python train.py --train_examples=15625 --input="log_mel" --tokenizer="char" --arch="transformer" --mlp_ratio=3 --head_dim=32 --init="kaiming_normal" --beta2=0.999 --steps=8800 --warmup_steps=440
Rows from block 2, named by matrix and row number. Each number is 128 + 32 x the weight over its row's rms, rounded and kept within 0 to 255. All counts start at 0. After the name is the row's rms in percent of the matrix's.
# proj: attention output (model.blocks.2.attn.proj.weight, 384x384), inputs 0-127
proj.68 098 [151 166 144 126 151 148 110 163 144 100 113 171 100 133 183  73 164  89 151 131 129 104 129 123  70 119 117 126 107 125 113 136 162 130 178  58 201 120 146 198 149 112 122 147 113 121 193 126 199  90 209  82 164  71 141 113  66 122  95 150  98 113 128 122 106  85  64 106  98  97 140 138 120 110 147 140 138 116 118 189 144 168  94 123 183 123  96 156 145 139 145 103 128 135 123 121 142 167 115 143 179 155 109 131 150 149 192 144 101 159 132 116 144 108 102 118 176 126 124 157 147 118  69 114 100 178 130 153]
proj.69 111 [127 114 154 148  71 177 133  66 149 148 146 110  26 112 134 189 124 146 133 100 189 155 135 156 100  94  99  99 176 122 135 109 109 192 137 115  98 182 149 122 198 107 118 127  85 143  99 167 151 144 110 124 155  83 102 112 110 140  66  81 152 131 113 107 137 124 113  73  98 121 155 148 123 130  82 110 165 170  86  99 140 138 127 120 163  89 151 127 103 123 167 145 117 130 165 101 139 107 177 157 122 143 124 104 150 146 177 104 117 137 117 135  84 161 120  69  67 120 156 121 136 168 121 131 104 132 193 156]
proj.70 111 [154 145  84 138 163  42 156 123 151 106 100 117  60  94  95 181 157  84 103  76 166 118 153 164 151 101 113  89 133 119  87 139 151 145 155  96 199 101 194 112 179 123  82  83 130 102  84 142 150 141  74 170 149 111 168 135 133 131  54  86 147 127 110 123 159 119 112 139 135 163 101 104 166 172 158 145 104  90  75 146 123 124  97 116 160 165 133 107  96 137 120 103 120  95 162 114 116  76 194 141 123 155 145 128 122 124  91 124 124  76  71 107 167 179 106 122 141 100 118 130 118  66 110 112 114  97 109 143]
proj.71 084 [ 89 165 139  82 128 124 177 139  73 125 149 118 116  98 141 156  79 133 111 145 106 111 145 141  59  93 153  97 137 120 137  78 116 143 147 114 123 169 124 121  99  69 195 100  89  86 156 120  81 153  96 192 112 136  90 103  88 125 114 129 139 134 174 130 126 149 148 153 111 156 103 109 141  98  97 116 156 120 124  96 154 160  99 136 138 151 141 132  94 111 147 140 100 147 113 200 143  92 129  77 112 144 169  95 138  84  90  97  99  75 105 179 159 204 147  76 152 186 109 161 128 135 106 110 127  93  80  92]
proj.72 088 [144 197  88  95 155 141 109 168 125  97 183 152 121 153 158 137 128  95 129 106 106 142  78 105 120 169 145 151 186  88  96  95  85  95 171 132 145 158  93 122  62 100 138 180 136 169 131 124 101 133 117 148 104 137 134 167  90 141 137 113 140 114 131 117 103  75 146 100 111 168 148  94 154 127 114 162 188 118 108 122 125 112 156 172 142 150 142 138 104 141 151 117 114 132 168 151 175 179 102 118 164 104  15 133  93 133 144 152 108  32 146 161  61 149 130 127 133 110  51  56 115 165 139 127 162  85 125 138]
proj.73 087 [113 187 145 114 134 132 100 169 117  62 117 177 138 107 117 127 141 147 115  82  99 138 120 173  90 147  95 126 128 144 161  96  71 109 130 110 195  80  99 118 128  76 135  88 120 110 125 152 198  75 170 136 161 100  91 159 142 133 171 101 148  87 110  79 117 153 132 124 191 168  72 142 165 151 136 144  89 115 131 150 128 142  67 148 156 113 111 128  99 101 143 145  69 158  79 142  69  95 159 106 131 185 142 102 112 175 146 175 188 168 118 133  90 104 115 159  91 166  77 117 130 140  98 138 151 198 153 124]
proj.74 091 [156 186 122 147 165 119 123 144 172 132 190 134 192 147 119 148 189 135 180 131 172 111 146  89 144  90  97 135 108  85 132 102 103 149 138 144 143 128 136 107  77 108 162 115 169 114 118 148 173 105 142 124 147 113  99  57 126  75 140 177 140 108 153  81 147 128 119 111 142 105 159 109 116 154  84 143 170 140 126 110 155 161 165 115 139 136 150  89 127 122 138 130 110 135 182 114 128 108  90 106  96 177 129  97 169 106 166  73  89 104  93 103 157 188 137 137 184 118 160 202 167 157  82 103 122  86  68  29]
proj.75 100 [129  99  85  84 125 162 184 197 169 160 144 119 143 119 120 158 134  92 151  79 134  97  83 139  90 161 120 144 129 130  49 101 172 131 108 115  86 111  90 121  91 120 116  80 197 105 150 127 130  80 117  97 162 116  68 116 152 140 121 154  85 141  66 113 153 117 117  93 166 148 139  97 145 134 148 178 151  86 168 140 106 105 113 149 120 136 113 117 132 162 140 111  98 113 141 122 164 104 190  76 151 162 140 147 144 211  89 115 130 217 138 114  56 117 118 144 121 157  69 156 193 148 108 157 152 163 107 152]
proj.76 079 [104  71 186 121 105 125 120 145 106 142 136 100 104 149 124  57  79 115 188 189 117 127 109 147 164 141 146 102 102 105  88 144  84 161 176  85 142  97 128 173  83 114 126 110  80  77 103  91 122 133 141 144  78 140 122 155  91 164 166 108 178 141 158 118 142 141 122 146  78 139 133  80 138 154 106  89 166 119 130 128 105 165 157 125 164 161 155 109 120 116 123 112 145  90 170 123 148 135 146 147  80  91 106 117 113 121 106 121  86  76 118 146 202 144 139  98 181  97  77  80 106  74 138  45 121 134  93 133]
proj.77 100 [113 143 152 168 105 131  94 101  73 140 145 115  99 161 131  87 176 117 132 152 135 195 171 145 185 113 179 102 149 151 111 146  57 124 105 138 201  99 135  88 154 107 141 178  36 132 154 144 119 150 132 111 152 146 255 160 177 115 188  88 176 186 102 130 139 140 116 137  76 158  60 106  89 156 143 119 130 145 114 175  88  90 122  75 107 132  61 137 185 128 128 129 154 161 176 128  91  66 122 179 105 139 162 123 175  86 174 167 161 111 120 187 171 126 157 115  90 137 131 134 165 127 124 112 102 138 141 201]
proj.78 108 [120  38 118 153 162 135 157 125 129 171 182 143 185 121 146  94 136 132 109 129 177 104  65 130 165 139 133 114 118 132  78 170 156 129 115 179 152 102 124 138 126 209 148 107 213  99 138 102  86 128 124 130 116 120  89 159 139 161 142 113 125 114 140 149 105 115 146 130 102 121 168 139 114 170 154  70 208 144 174 129 155 150 150 145 164 146 107 127 108 156 177 157 125 147 124 165 120 100  64  86 144  96 108  82 139 144 147 138 113  80 144 167 147 149  91 160 149 123 137 125  74 110  99  70  83  69  79 104]
proj.79 105 [150 109  86 188 141 136 127 127 140  92  95 108 178 110 108  86 172 122 135 115  65  88  78 103 171 128  69 138 162 122  98 141 181  97  87 198 166 140  96 105 177 144  75 148 154 164 141  97 133 160 146 130 104 113 123 131 158 121 119  99 240 105  73 139 130  44 134 139 113  76 152  91 150  96 153 145 125 106 106 136  98 138 145  90 130  74 108 137 174 146  74  78 158 142 101  74 162 126 144 138 158 116  94 139  97  90  88 179 128 164 110 170  99  59 120 157  95 144 164 111 150  50 111 146 101  90 126 154]
proj.80 096 [ 68 154  85 128 155 114 127 107  92 115  91 139 114 101  82 122 123 109 162 141 110  88  89  97 152  39 129 105  63  89 144  97  74 132 142 164 119 154 126 132 181 154  84 143 151 135 140 142 145 124 169 150 212 129 164 128 183  70 133 159 147 190 150 123 151 132 121 138 102 153 154 166 126  98 148 133  81 119 146 154 113 105  73  65 144 137 116  88 137 105 104 124  86 146 112 195 113  95 146 132 184 111 115 117 149 117 170 138 194 141 106 132 154 147 116  94 182 100 144 132 103 148 109 190  76 176  97 155]
proj.81 125 [108 110 135 126 159 169 151 134 126 130 152 162 157 135 138 113 118 188 145 141 106 158 122  62 134  98 103  94 117 161 149 132 122 129 105 182 119 128 114 175 185  79 200 147 131 105 122 118 133 129 128 109 117 151 131 122 128 129 127 130 120 161 168 112 129 123 116 111 119 157 135 148 145 103 154 136 132 129 135 164 161 119  96 137 121 146 178 137 108  94 137 149  81 131 131 142 107 112 102  95 163 127  86  96 174 169 181 176 137 117  97 194 118 138 106 167 135 142 139 136 137 105 120 161  89 130  68 105]
proj.82 097 [115 115 144  85  85 172  97 179 140 175 111 163 132 120 195 137  99 136 157 179 168 141 120 159 137 161 185 115 218 133 162 115 168 103 146 120 114 141 140 159 139 154 111 125  40  57 135 165  95 121  72 106 173 115 130 111 100 191 116 147 146 165 110  92  98 123 149 118 124 126 114 152 102  88 136 154 118 117 146 150 168 169 156 131 137 113 138 102 127  75 182 153  81  79 135 152 148 144 156 162 111 181 171 113 182 104 114 144 119 129 114 131 126 132 201 125 130 118 116 120 110 120  90  73 110 109 104  91]
proj.83 110 [ 87 202  88 102 116 140  97  84 141 146 139 141 168 181 131  98 187  98 187  96  91 143 126 108 130  77 136 158 120 113  96  68  99 159 149 154 104 136  84 115 124 180 114 115 200 138 138  92 201 148 188 124 167 178 150 115 124  61 118 125 148 106 141 118 134 127 131 102 139 146 139 105 135 200  98 151 153 151 155  95 107  89 130 118 138 135 143 116 131 128 136 144  98 183 178 165  80 123 106 138 182 188 150 141 173 107 171 174 143 119 127  77 122 123  96 182 137 141 143 155  85 194 147 102 119 114 183 129]
proj.84 110 [ 89 188 168 125 151 101  75 106 138 132 111  83  95 126 162  79 130 101 178 135 115 153  76 132 124 113 114 171 108  41 121 105 124 154 192 114 157 113 121 126  81 117 110 109 142 141 184 102 141 102 144 128 145 150  58 113 128 106 138 155  95  58 131 120 159 110 124 127 127 119 113 137 136 170  96 152 205 142 111  95 129 127 119 147  71 127 125  95 160 128 124  81 159 169 159 121  89 137 134 107 100 125 108  89 150 160 112 111 128 186  96 119 133 132 176 160  95 153 152 146 154 124 157 195 144 128 183 125]
proj.85 100 [153 126 111 143  83 138 130 114 131 113 119 121 163 166  92 105 138 100 126 125 134 153 132 144 116 163  47 130 156 120  99 169 124 122 164 170 136 141 110  94 112 134 164 135  91  75  79 142 157 124 162 131 130 179 113 144 111 176  78 113 109  95 144 134 136 145 173 130 151  86 139 209  98 152 124 100 120 125 117 163 107 100 128  90 128 149 117  85 131 129 148 182 139 167 115 199 168 126 136 123 165 146 106 137 164 122 172 116 132 100 107 167 168 110 143 112 104 126  80 100 104 127 137 157 129 174 102 149]
proj.86 111 [ 90 111 133 147 142 154 141 140 146 108 108 146 133 184 137 148 152  53 143 148 162  81  77 159 136 104 149  92 105 172  75 134 136 133 130 124 144 145  90 202 158  84  81 142 105 130 105 129 183  80 149 176 137 103 102 120 147  97 106 108  57 158 105 127 108 119  89 156 116 104 148 105  97 122 140 101 126 112  95 187 105 118 137  88 113 140 169 111 122 203 131 101 159 123 148 134  80 138 115  91 146 145 176 118 129  84 165 162  98 110 149 139 115 151 118 124 141 116 191 141 119  80  59 144  59 177  92 127]
proj.87 120 [123 117 147 154 142 120 149 164 152  91  98 128 120 110 103 142 158 113 128 119 142 181 126 123 144 131 104 147 103  71 143 143  86  75  89  59 179 122 134 191 161  67  78 112 154 160 127 139 165 130 152 159 154 123 109 161 140  93 121  54 119 137 101 128 151 167 115 109 143 112  86 124 117 153 113 146 122 118 112 140 128 117 121 111 121  99 106  98  71 147 132 129 130  98 100 122  49 109 121 146 169 102 115 168 163 107  87 150  56 100  96 175 161 170 177 157 142 115  77 107  92 101 128 106  87 112 103 166]
proj.88 114 [116 118 151 164  84 154 134 167 138 146 114 168 167 138 126 123 167 143 131 100 197 146 139 141 171 125 127 111 159  92 196  71  53 138 118 106 102 174 157 128 106 152  90 136 209 200 123  84 166 155 155 137 116 121 164 135 196 103 149  95 186 121 213 104 138 124 177 123 108 156 106 164 114 158  72 174 122 168  76  77 149 131 139 183 118 155 141 163  88 125 153 193 130 149 150  80 127 194 111 146 180  27  94 177  89  76 111 163  94  29 142 163 142 167 121 149 153 121 109  84  82 110 127  63 166   9 111 133]
proj.89 107 [122 127 184 102 125  89 198 106  95 171  45 156 103 139  91 130 103 151 129 131 131  81 155 128 137 104 135  97 145 148 121 101  92 107 139 118 106 121 146 135 121 182 120 198 109 146 158 124 121  65 124 113 117  88 157 170 125 124 116 120 105 103 115 116  76 155  84 140 153 130 156 139 142 124 167 131 127 119 158 103 118 109 125 172 136 154 131 120 104 151 155 167 113 123 154 158 131 126  95 120 152 124 110 129 148 153 131 116  88 138 137  79 138 161  89 174 120 100 141 158 110 142 176 118 149 131 121  21]
proj.90 109 [136 139 135 158 133 205 173 146 149 144 207  75 173 156 117 174  81 116 173 194 155 123 100  65 102 140  59 149 163 130  96 172 144 206 169 189 136 141 116 136 182 170 120  96 159 151 144 154 170  75 154 117 129 135  95 112 128 126 143 165  88  94 118 120 172 117 147 139 116 132 100 115 105  99 123 136 111  94 131 161 161 131 100 120 111 144 135 104 137  90 133 141 114 126 175 149 133  95 111  68 139 161 126 150 136 137 168  96 121 163 125 112 189 131 135 138  93 110 140 122 159 108 110 135 134 126 170  93]
proj.91 070 [118 159 155  98 135 153 208 146 102 136 167 124 154 158 105  85 152 156 145 208 142 124 121 165 146 164  77  56 168 144 106 224 145 137 176 101 127  96 156 114 108 135 142 125 113 121 128 100 145 161 195 108 119 159 135 115 135 113  84  96 126 164 150 139 135 138 133 141  83 145 135 131 128 100 129  86 146 150 170 124 124 153 157  92 148 145 146 146 148 174 161 141 179  95 112 171 108 133 132 122  77 123  62 126 104 110  75 105 128  98 119 117 170 141 176 144 102 134  95 132 109 133 170 117 147 165 125  88]
proj.92 105 [136 142 112  98 103 136  77  88 117 150 150 158 140 101  99 141 121 127 116 144 110 132 124  60  95 149  87 173 117 156 100 176 160 151 134 130 121 110 113 158 146 144 175  80 168 152 140 128 180 124 129 157 175 146 142  89 146 132 137 102 174 135  84 203 124 112 112 118  81 103 157  97 130 162 153  45 134 124  98 178 121 165 108  88 128  93 113 133 124 159 163 138 145 152 124 124 138 117 194 141  95 134  77  68 148 156 142 154 159 196 147 118 130 126 132 169  93 119  84  58 174  86  80 141 170 140 193 130]
proj.93 095 [ 85 183 169  44 129 150 117 168 107 157  83 106  90 166 128  85 166 150 119 156 103 128 176 164 121 139 165  55 163 182 102 101 173 118 144 103 103 103 104 167 123 138 125 135  68 107 106 146 129 104  67  79 136  67 111 178 113 165 150 120 121 150  29 161 171 194  99 123 129 111 130 121 116  77 154 110  98 129 155 123 156 104 138 143 103 162 129 119 163 134 162  94 103  83 212 116 183 147  85 100  97 137 135 118 148  91 103 121 176 172 172 104 129  87  64  96  94 111 145 183  94 121 102 115 103 144 117 110]