config.yaml
arch: "transformer"
model: "CTC audio transcriber"
dataset: "read English sentences (LibriTTS-R)"
train_examples: 15625
noise_aug: 0.002
time_shift_ms: 100
n_mels: 40
hop_length: 160
input: "log_mel"
spec_augment: true
win_length: 400
tokenizer: "char"
vocab_size: 32
norm: "rmsnorm"
norm_position: "pre"
activation: "swiglu"
mlp_ratio: 3
head_dim: 32
fused_qkv: false
bias: "all"
qk_norm: false
layer_scale_init: 0.01
parallel_block: false
inner_norm: false
kv_group_size: 2
subsampling: 2
layers: 6
width: 384
positions: "learned"
init: "kaiming_normal"
residual_init: "none"
optimizer: "adamw"
lr: 0.00064
beta1: 0.9
beta2: 0.999
eps: 1e-06
ema_decay: 0.995
steps: 8800
batch_size: 64
epochs: 36.0
lr_schedule: "step"
warmup_steps: 440
weight_decay: 0.4
Rows from block 2 of a small CTC audio transcriber, named by matrix and row number. Rows with one number belong to one neuron. Each number is 128 + 24 x the weight over its row's rms, rounded and kept within 0 to 255. All counts start at 0. After the name is the row's rms in percent of the matrix's.
After each neuron's rows are labels from the 100 clips, of 14976, where the neuron reaches its largest size: "top examples" is what is common among them. Only what is clearly more common there than usual is listed. The data: read English sentences (LibriTTS-R). In brackets: how many of the 100, against the usual share in percent.
# gate: MLP gate (model.blocks.2.mlp.gate.weight, 1152x384), inputs 308-383
# fc1: MLP up (model.blocks.2.mlp.fc1.weight, 1152x384), inputs 308-383
# fc2: MLP down (model.blocks.2.mlp.fc2.weight, 384x1152, transposed), outputs 308-383

gate.440 104 [104 140  66 154 153 143 117  87 127 102 111 130 104 137 141 179 161 123 128 103 144 134 125 117  83 160 152 115 138 125 108 126 157 134 116 129 192 144 152 112 111 138 124 157 141 140 119 136 147 109 172 174 183  93 121 123 149 150  96 127 108 115 115 131 124 110 172 116 151 176 162 128 138 147 168 146]
fc1.440 106 [127 143 139 138 132 142 142 107 132 126 152 101 187 125 104  78 127  97 125 157  73 148 117 139 122 104 144 142 110 136 129 146  93 122 158 150 113 118  76 179 118 103 103 133 102 112 127 138 106 151 101 102 117 193 161  71 119 114 105 107 142 107 138 149 123 132 108 136 165  97 123 112 163 141 172 137]
fc2.440 102 [157 108 143 162  98 145 130 154 106 118 141 128 155 125 123  98 154 104 166 140  90 157 126 107 159 121 112  96 107 119 140 144 117 104  87 120 107 141 113 144  91 135 120 112  65 196 102 128 104 137 140 138 116 124 145 120 157 118 115  88 137 164 101 104  83 137 147  67 115 135 149 137 147  95 169 123]
top examples: the word "you" (59 vs 14.2); the word "yes" (27 vs 1)

gate.465 100 [117 151 155 118 140 124 162 112 132 162 108 108 157 129 134 100 127 147 122 130  99  94 136 143 112 115 115 115 155 133 188 134 124 138 119 108 123  75 137 115 138  98 110 156 147 104 131 132 129 115 114 103 122 138 119 133 143 176 126 144 140 124 131 168 128 128 132 133 153 123 113 103 116 137 136 175]
fc1.465 108 [102 124  92 148 123 108 129 124 125 118 156  78 143 133  95 158 150 125 118 151 145 153 130 116 166 175 141 149 144 157 104 155 121 149 136 132 142 117 112 180 114 138 110  90 171  83 134 118 107 132 102 170 159 145 163 111 120 121  91 104 128 111 120 126 103 174  96 130 126  84 130 109 137 129 126 114]
fc2.465 098 [103 150 144 117 120 154  96 113 147 116 140 141 104 137 166 135 113 139 115  96 103  84 158 160 143 119 148 107  96 133 133  92 129 142 110 107 131 160 152 140 104 129 153 118  77 116 129 138 144 109 128 160 114 131 132 113 121 115 136 136 134 110 148 146 157 151 137 128 150 143 158 155 123 135  96 143]
top examples: the word "and" (80 vs 32.1)

gate.628 116 [126 146 116 134  98  79 126 134 120 134 147 127 104 136  88  82 112 116 112 112 173 132  70 119 137 145 104 151 109 129 101  97 133 137 152 123 123 178 125 164 115 136 143 132  99 116 100 132  82 163 137 145 154 134 119 108 135 113 153 125  80 176 177  84 121  77 146 101 174 164 123 137 129 152  88 139]
fc1.628 103 [139 144 113 171 120 114 143 137 139 158 132 118 135 132 164 108 134 134 117 183 120 122 180 104 137 152 131 109 125 155 146 139 146 180 151  96 176 135 149 151 134 157 149 100 165 162 114 105 119 118 115 129 139 122 123 122 120 108  93 149  94 121 123 135 102 146 175 128 185 115 145  99 116  89 116 119]
fc2.628 111 [136 140 135 155 188 159 181 113  83 137 137 112  90 130 126 128 143 113 159 106 132 113 128 127 156 119 122 136 188 155  93 116 111 119 150 125 137 115 112  88 100 162 115 128 159 110 121 128  93  69  85 120  92 129 121 138 160 139  98 143 130 147  93 135 147 185 104 108 124  90 133 142 165 127 153 126]
top examples: the word "of" (51 vs 25)

gate.43 107 [137 118 124 161 148 124  95 172 129 129  87 155 142 140 141 146 121 110  88  94 140 124  90 141 127 143 130 162 105 124 136 118 130 122 138 137 133 146 119 124  92 137 107 100 112 129 131 107 134 109 153 152 132 147 105 162 135 161 117 166 107 133 106 116 122 100 130  56 141 167 108 160 134 125 129 126]
fc1.43 095 [113 131 162 124 151 122 150 109 110  88 142  88 122 106 132 143 114 108 125 156 114 133 127 117 105 112 142 151 118 119 142 129 113 177 138 112 160 110 132 133 126 109  93 138 102  90  95 144 128 124 117 158 123 116 132 106 119 125 130  96 149 117 101 114 103 139  86 142  72 118 101 139 130  82 113 168]
fc2.43 107 [112 121  87 133 137 145 108 112 119 157  87 123 138 169 137 146 156 134 163 122 123 134 117 133 120 125 142  91 193 117 131  53 114 114 150 146 105 113 102 139 125 106 122 128 141 188 153 143 129 146 126 141 147 133 110  99 106 130  65 161 123 181 125 166 146 126 165 145 162 104  96  99 131 146 129 155]
top examples: the word "you" (38 vs 14.2)

gate.506 084 [128 117 134 192 146 131 144 111 138 154 127 155  72 119 122 124 156 158 157 138 110 123 115 158 128 151 169 119 123 108 109 178 146  87 114 110 146 107 132 101 135 123  89 128 124 104 128 108  93  98 169 109 159 124 155 130 158 175 119 134 119 150 148 193 108 113 171  86 143 151 154 100 125 163 145 109]
fc1.506 088 [121  76 131 144 130 132 162 164 165 115 135 128 162 118  95 108 165 125 129 178 101 109 141 107 207 138 143  93  86 164 109  91 136 132 140 167 138 174 130 110 179 172 149 104 113 141 121 122 122  84 119 153 134 107 128 118 108 124 147 123 140 133 110 114 151 155  73 113 120 138 127  96 124 151 180  97]
fc2.506 078 [124 165 107 142 106 164  75 150 141 101  86 109  91 135 153 117  67 131 123  90 134 114 159 128 148 116 162 163 112 138 149 111 141 131 124  99 110  85 144 123 142 153 117 146 109 132 144 152 158 125 164 134 114 134 133 145 111 116 118 147 146 101 131 158 171 123 140 131 150 101 134 126 126 132 105 132]
top examples: voice: male (79 vs 47.9)

gate.472 106 [125 111 164 143 127 138 127 145 107 125 108 141 154 124 123 134 128 125 142 148 155 118 175 118 117 115 134  83 115  71 150 177 107 175 128 112 146 111 140  86 139  97 140 106 148 120 137 118 142 129 159 164  77 178  77 143 130 101 121 186  75 134 121 127 105 130 163 142 139 158 146 141 141 128 104 148]
fc1.472 100 [155 108 131 143 143 112 152 111 170 135  85 146 133 141 135  99 156 141 148 123 104 112 114 119 124 108 116 180 120 140  97 125 162 178 154 129 137  72 118 135 126 148 125 122 133 143 127 152  97  64 110 103  93 152 150 142 142 159 122 154 138 117 130 110 133 102  89 116 153 122 108 122 128 125 134 157]
fc2.472 104 [129  90 144 140 155 119 144 153 133 127 128 128 117 116 136 110 135  88 138 187 119 119 124 120 141 176 121 126 103 136 139 106  88 116 126 116 108 121 139 149  84 132 128 129 165 130 126 128 103 147  95 129  97 113 145 110 112 162 146 127 122 145 101 126  98 126 109 149 132 128 123 131 136 120 158 132]
top examples: the word "you" (43 vs 14.2)

gate.609 091 [107 161  95 122 142 124 115 138 138 121 123  86 126 100 164  91 104 115 138 137 115 110  92 105 126 116 127 174 150 114 112 111 130 113 149 103  76 113 113 110 154 152 142 105 113 120 126 130  83 111  86 121 138 132 182 129 163  95  78 120 138 122 109 141 183 127 115 112 103 138 118 137 137 140 145 113]
fc1.609 097 [ 91 156 107 112 147 119 152 151 125 116 122  79 136 124 111 124 119 149 105  94 149 120 108 118 163 150 139  93 123 141 149 107 163 109 137 117 108 133 151 132 107  93 142 137 120 138 143 121 101 148 143 176 137 150  79 102 103 132 131 140  79 151 135 133 106 121  95 128 154 178  95 146 125 147 115 120]
fc2.609 083 [172  89 141 115  90 101 134 175 178 127  84 130 111 169 155 104 135 105  99 113 147 107 143 106 135 170 155 115  78 108 100 133 113 163 120 108 151 171 105 103 145 122 126 132 133 103 109 112 134 142 151 128  96 132 127 126 129 126 157 113 125 138 117 111 119 144 127 142 114 121 126 182 111 135 146 108]
top examples: the word "i" (72 vs 20.7)

gate.411 111 [ 72  88 130 139 103 137 107 104 111 145 139 135 134 109 167 162 105 152 121 125 135 146 107 124 107 124 156 135 189 151 176 140 115 169 122 153 104 156 118 118  87 122 115  74 121 120 133 137 131 129 101 119 127  85 115 119 149 172 114 132  86 150 141 123 132 103 124 117 155 132 106 149  98 141 140 117]
fc1.411 104 [126 125 124 156 159 127 113 160 112 121 117 152 154 151 126 135 142 190 136 119 131 128 136 133 130 108 128  91 115 144  86 153 167  95 141 158 104 161  94 123 170 108 142 138 147 157  79 121 121  68 139 140  64 114 138 167 143 141 149 127 100  78 127 120 152 107 120 117 170 157 176 110 136 148 124 148]
fc2.411 116 [119 133 143 103 130 159 124  97 155  97 157 179 128 130 126 170 109  97  94 150 137  91 135 129 129 142 129 179 162 130 166 103 142 136 138 126 176 105 189 136 171 143 119 110 122 133 156 128 155 130 127  86 173 126 136 142 135 164 132 161 119 105 115 104 159 160 134 142 136 123 177 139 123 111 108 126]
top examples: voice: female (93 vs 52.1)

gate.254 099 [135 142 113 131 140 153 180 143 147 136 106 115 135 112 157 124 140 110 157 179 141 147 149  86 141 158 114 151 123 124 129 104 101 117 121 153 119  98 165 107 151 144 146 121 180 132  87 127 155  89  99 143 109 142  89 136 127 152 157  95  81 108 124 121 114 157 141 151 161 116 127 118 106 148 168 152]
fc1.254 099 [142 156  86  92 117 150 115 125  98 120 104 140 130 132 134 161 140 115  95 148 129 100 113 157 131  75 108 155 157 110 150 125 131 139 147 138 146 139 121 168 120 136  57 113 127 150 108 112 143 131 166 128 112 119 141 108 176 158 165  76 117 103 101 153 140 180 107 135 120 111  77 124  85 126 121 134]
fc2.254 102 [120 156 186 122 131 177 128 132 145 121 126 134 126  87 136 161 139 148  97 113 155 121 108 122  92 143 120  86 130 130 169 137 129 105 161 116 106 124 185 101 127 132 172 136  97  99 147 126 168 101 135 119 119 145 103 151 142 148  90 120 125 139 129 130 113 152 160  82 105 126 131 163 133 127 124  61]
top examples: voice: female (86 vs 52.1)

gate.109 108 [117 136 109 130 149  81 100 122 115 118 119 106 118  99 167 129 125 160 147 113 130 130 103 149 124 139 128 132 143 135 115 192  87 115 114 100 114  97  99 148 143 107  74 119 152  98 133 150 117 116 101 158 183 148 176 124 131 138 143 177 120 110 115 147 186 138 143 141 119  82  98 162 111 157 108 100]
fc1.109 096 [112 136 138 119 126  91 129 139 134 124 114 128 119 132 128 109 135 130 167 147 128 122 124  98 154 130 108 108 105 179 103 116 138 107 145 153 131  95 137 136 101  89 151 103 126 190 122 115 124 150 119 125 121  70 123 122 113 112 142  73 152  93 142 169 104 123 116 135 148 154 108  99 126 119 129 146]
fc2.109 093 [169 130  97 116 100 124 147 142 128 130 137 133 142 119 130 100 108 128 148 130 103 123 117 143 109 117  69 135 160 128 153 147 128 132 105  80  57 136  88 119 110 129 113 124 144 138 116 146 120 116 123 117 136 128 122 133 149 156 145 174 145 122 127 130 141  81 114 111  99 105 119 135 139 145 107  55]
top examples: voice: female (94 vs 52.1)

gate.728 102 [172 136 108 145 104 102 125 142 136 138 142 126 138 103 147 144 113 145 151 131 133 108 119 147 142 130  96 135  79 144 117 147 122 129 144 179 157 109 131 171 119  79 135 150 153  98 119  84 119 161 110 141 120 145 124 122 173 166 119  96  98 128 156 153 116 110 159 136  85 126  95 106 112 147 117 122]
fc1.728 102 [106 166  86  75 127 137 145 148 178 150 131 165 134 132 129 140  90 138 137  97 137 147 181 137 141  98 108 118 125 127 146 145 101 168 105 131 119 158 148 127 135 131 172 140 140 105 162 114 127 142 125 103 135  99 111 133 123 127 176 143 136 131 161 110 166 148  83 145  93 132 172 115 101 159 115 127]
fc2.728 091 [109 160  88 112 118 130  86 116 129 105 131 152 123  68 129 116 127 111  95 120  86 106 139 128 120 153 163 121 122 145 168 181 119 127 151 156 167  86 103 168  84 113  79 123 129  95 119 130 128 137 135 146 118 148 102 141 139 131 112 115 150 140  73 153 113 126 122 108 120 103 145 141 126 142 178 145]
top examples: voice: male (80 vs 47.9)

gate.690 108 [107 108 101 129 195 149 117 153 129 157 122 118 152 136 108 108 123  93 121 113 117 128 125 160 141  99 108 122 137 117 135 128 110 140 148 113 128 110 112 116 142  99 115 115 147 110 134  89 117 125  93 114 165 120 123 104 147 151 115 106  87 123 135 131 115 108 126 116 115  60 107 126 107 111 110 130]
fc1.690 117 [131 115 125 140 115 185 111  96  91 111 158 123 169 179 100 174 124 113 137  86 125 133 141 151 141 107  84 106 159 105 115 111 147 138 102 124 133 163 123 110 132 101 140 143 115 128 119  74 107 108 130 131 167 131 127  94 125 156 133  94 105 112 168 102 101  93 149 113 135 114 157 119 125 161 128 137]
fc2.690 121 [ 96 104 134 137 115  93 132 115 116 130 115 114 184 139 100 124 111 111  96 109 121 145 147 112 122 114 149 132  96  86 123  83 130 116  95 141 134  96 108  87 175 166 124 101 163 126 102  98  80 153 108 116 109 118 116  92 105 112  99 102  92 118 121 160 134  93 138 129  93 133 119 114 107 137 162 133]
top examples: the word "said" (29 vs 9.4)

gate.447 091 [134 125 111 164 116 125 136 105 105 143 114 122 131 116  98 104 125 165 162 109 102 113  93 118  81  87 130 123 113 120 183 106 151 145 158 120 161 134 130 118 155 119 123 159 180 120 122 128 140 151 134 143 121 113 105  95 117 120  97 165 128 146 119 142  97 118 180 137 162 151 134 111 121 109 131 122]
fc1.447 098 [135 184 121 115  77 136  88 172 129 113 161 111 154 116 120 142 115 128 123  74 118 125 157 114 162 115 136 160 153 112 142 107 103 116 104 168 136 137 134 108 141 105 126 116 133  99  86 166 149  88 118 153 159 125 147 130  99 113 180 144 153 138 118 146 158 148 101 183 107 128 146 144 138 108  92 146]
fc2.447 107 [127  98 155 149 105 143 114 116 133  79 174 131 111 145 117 126 126  92 138 138 133 119 121 144 154 157 164 140 109 145  83 125  87 134 186 125 117 134 118 170 117 178 110 121 107 130 126 146  90 164 196 114 110 147 132 141 112 142 107 112 159 132 124 137 104 118  78 128 116 136 119 158 129 145 153 141]
top examples: voice: male (92 vs 47.9)

gate.664 093 [134 167 138 149 150 150 113 139  49  99 152 150 154 109 130 174 155 146 132 128 134 113 123 146 172 140 120 113 137 135 101 102 154 128 117 146 126 146 164 137 134  98  94 127  82 170 135 124 108  85 117 142 157 161 120  97 147 158 145  74  97  88 128 136 126 111 127 109  93 109 122 138  99 131  89 164]
fc1.664 101 [144 108 124 103 124 130 143 117 125 125 148 109 150 125  99 126 150 136 151 126 107 122 108 132 121 144 132 122 146  96  70 169 136 164 153 158 128 116 119 104 179 177 124 136 144  97 161 141 148 127 159 111 118 140 115 144 122 171 146 149 134 150  92 144  88 102 139 169 108 151 127 131 138 103 150 157]
fc2.664 100 [129 136  89 106 122 146 126 171 102 124 122 157 130 121 132 128 170 112 113 105 121 119 148 141 156 147 116 160 151 147 112  91 149  93 144 145  79 155 172 145 128  67 160 143 107 171 108 130 128 135 143 163 153 108 108  81 118  53  95  96 149 114  95 137 131 151 150 134 138 105 121 140 138 141 121 127]
top examples: voice: male (93 vs 47.9); the word "was" (49 vs 15.3)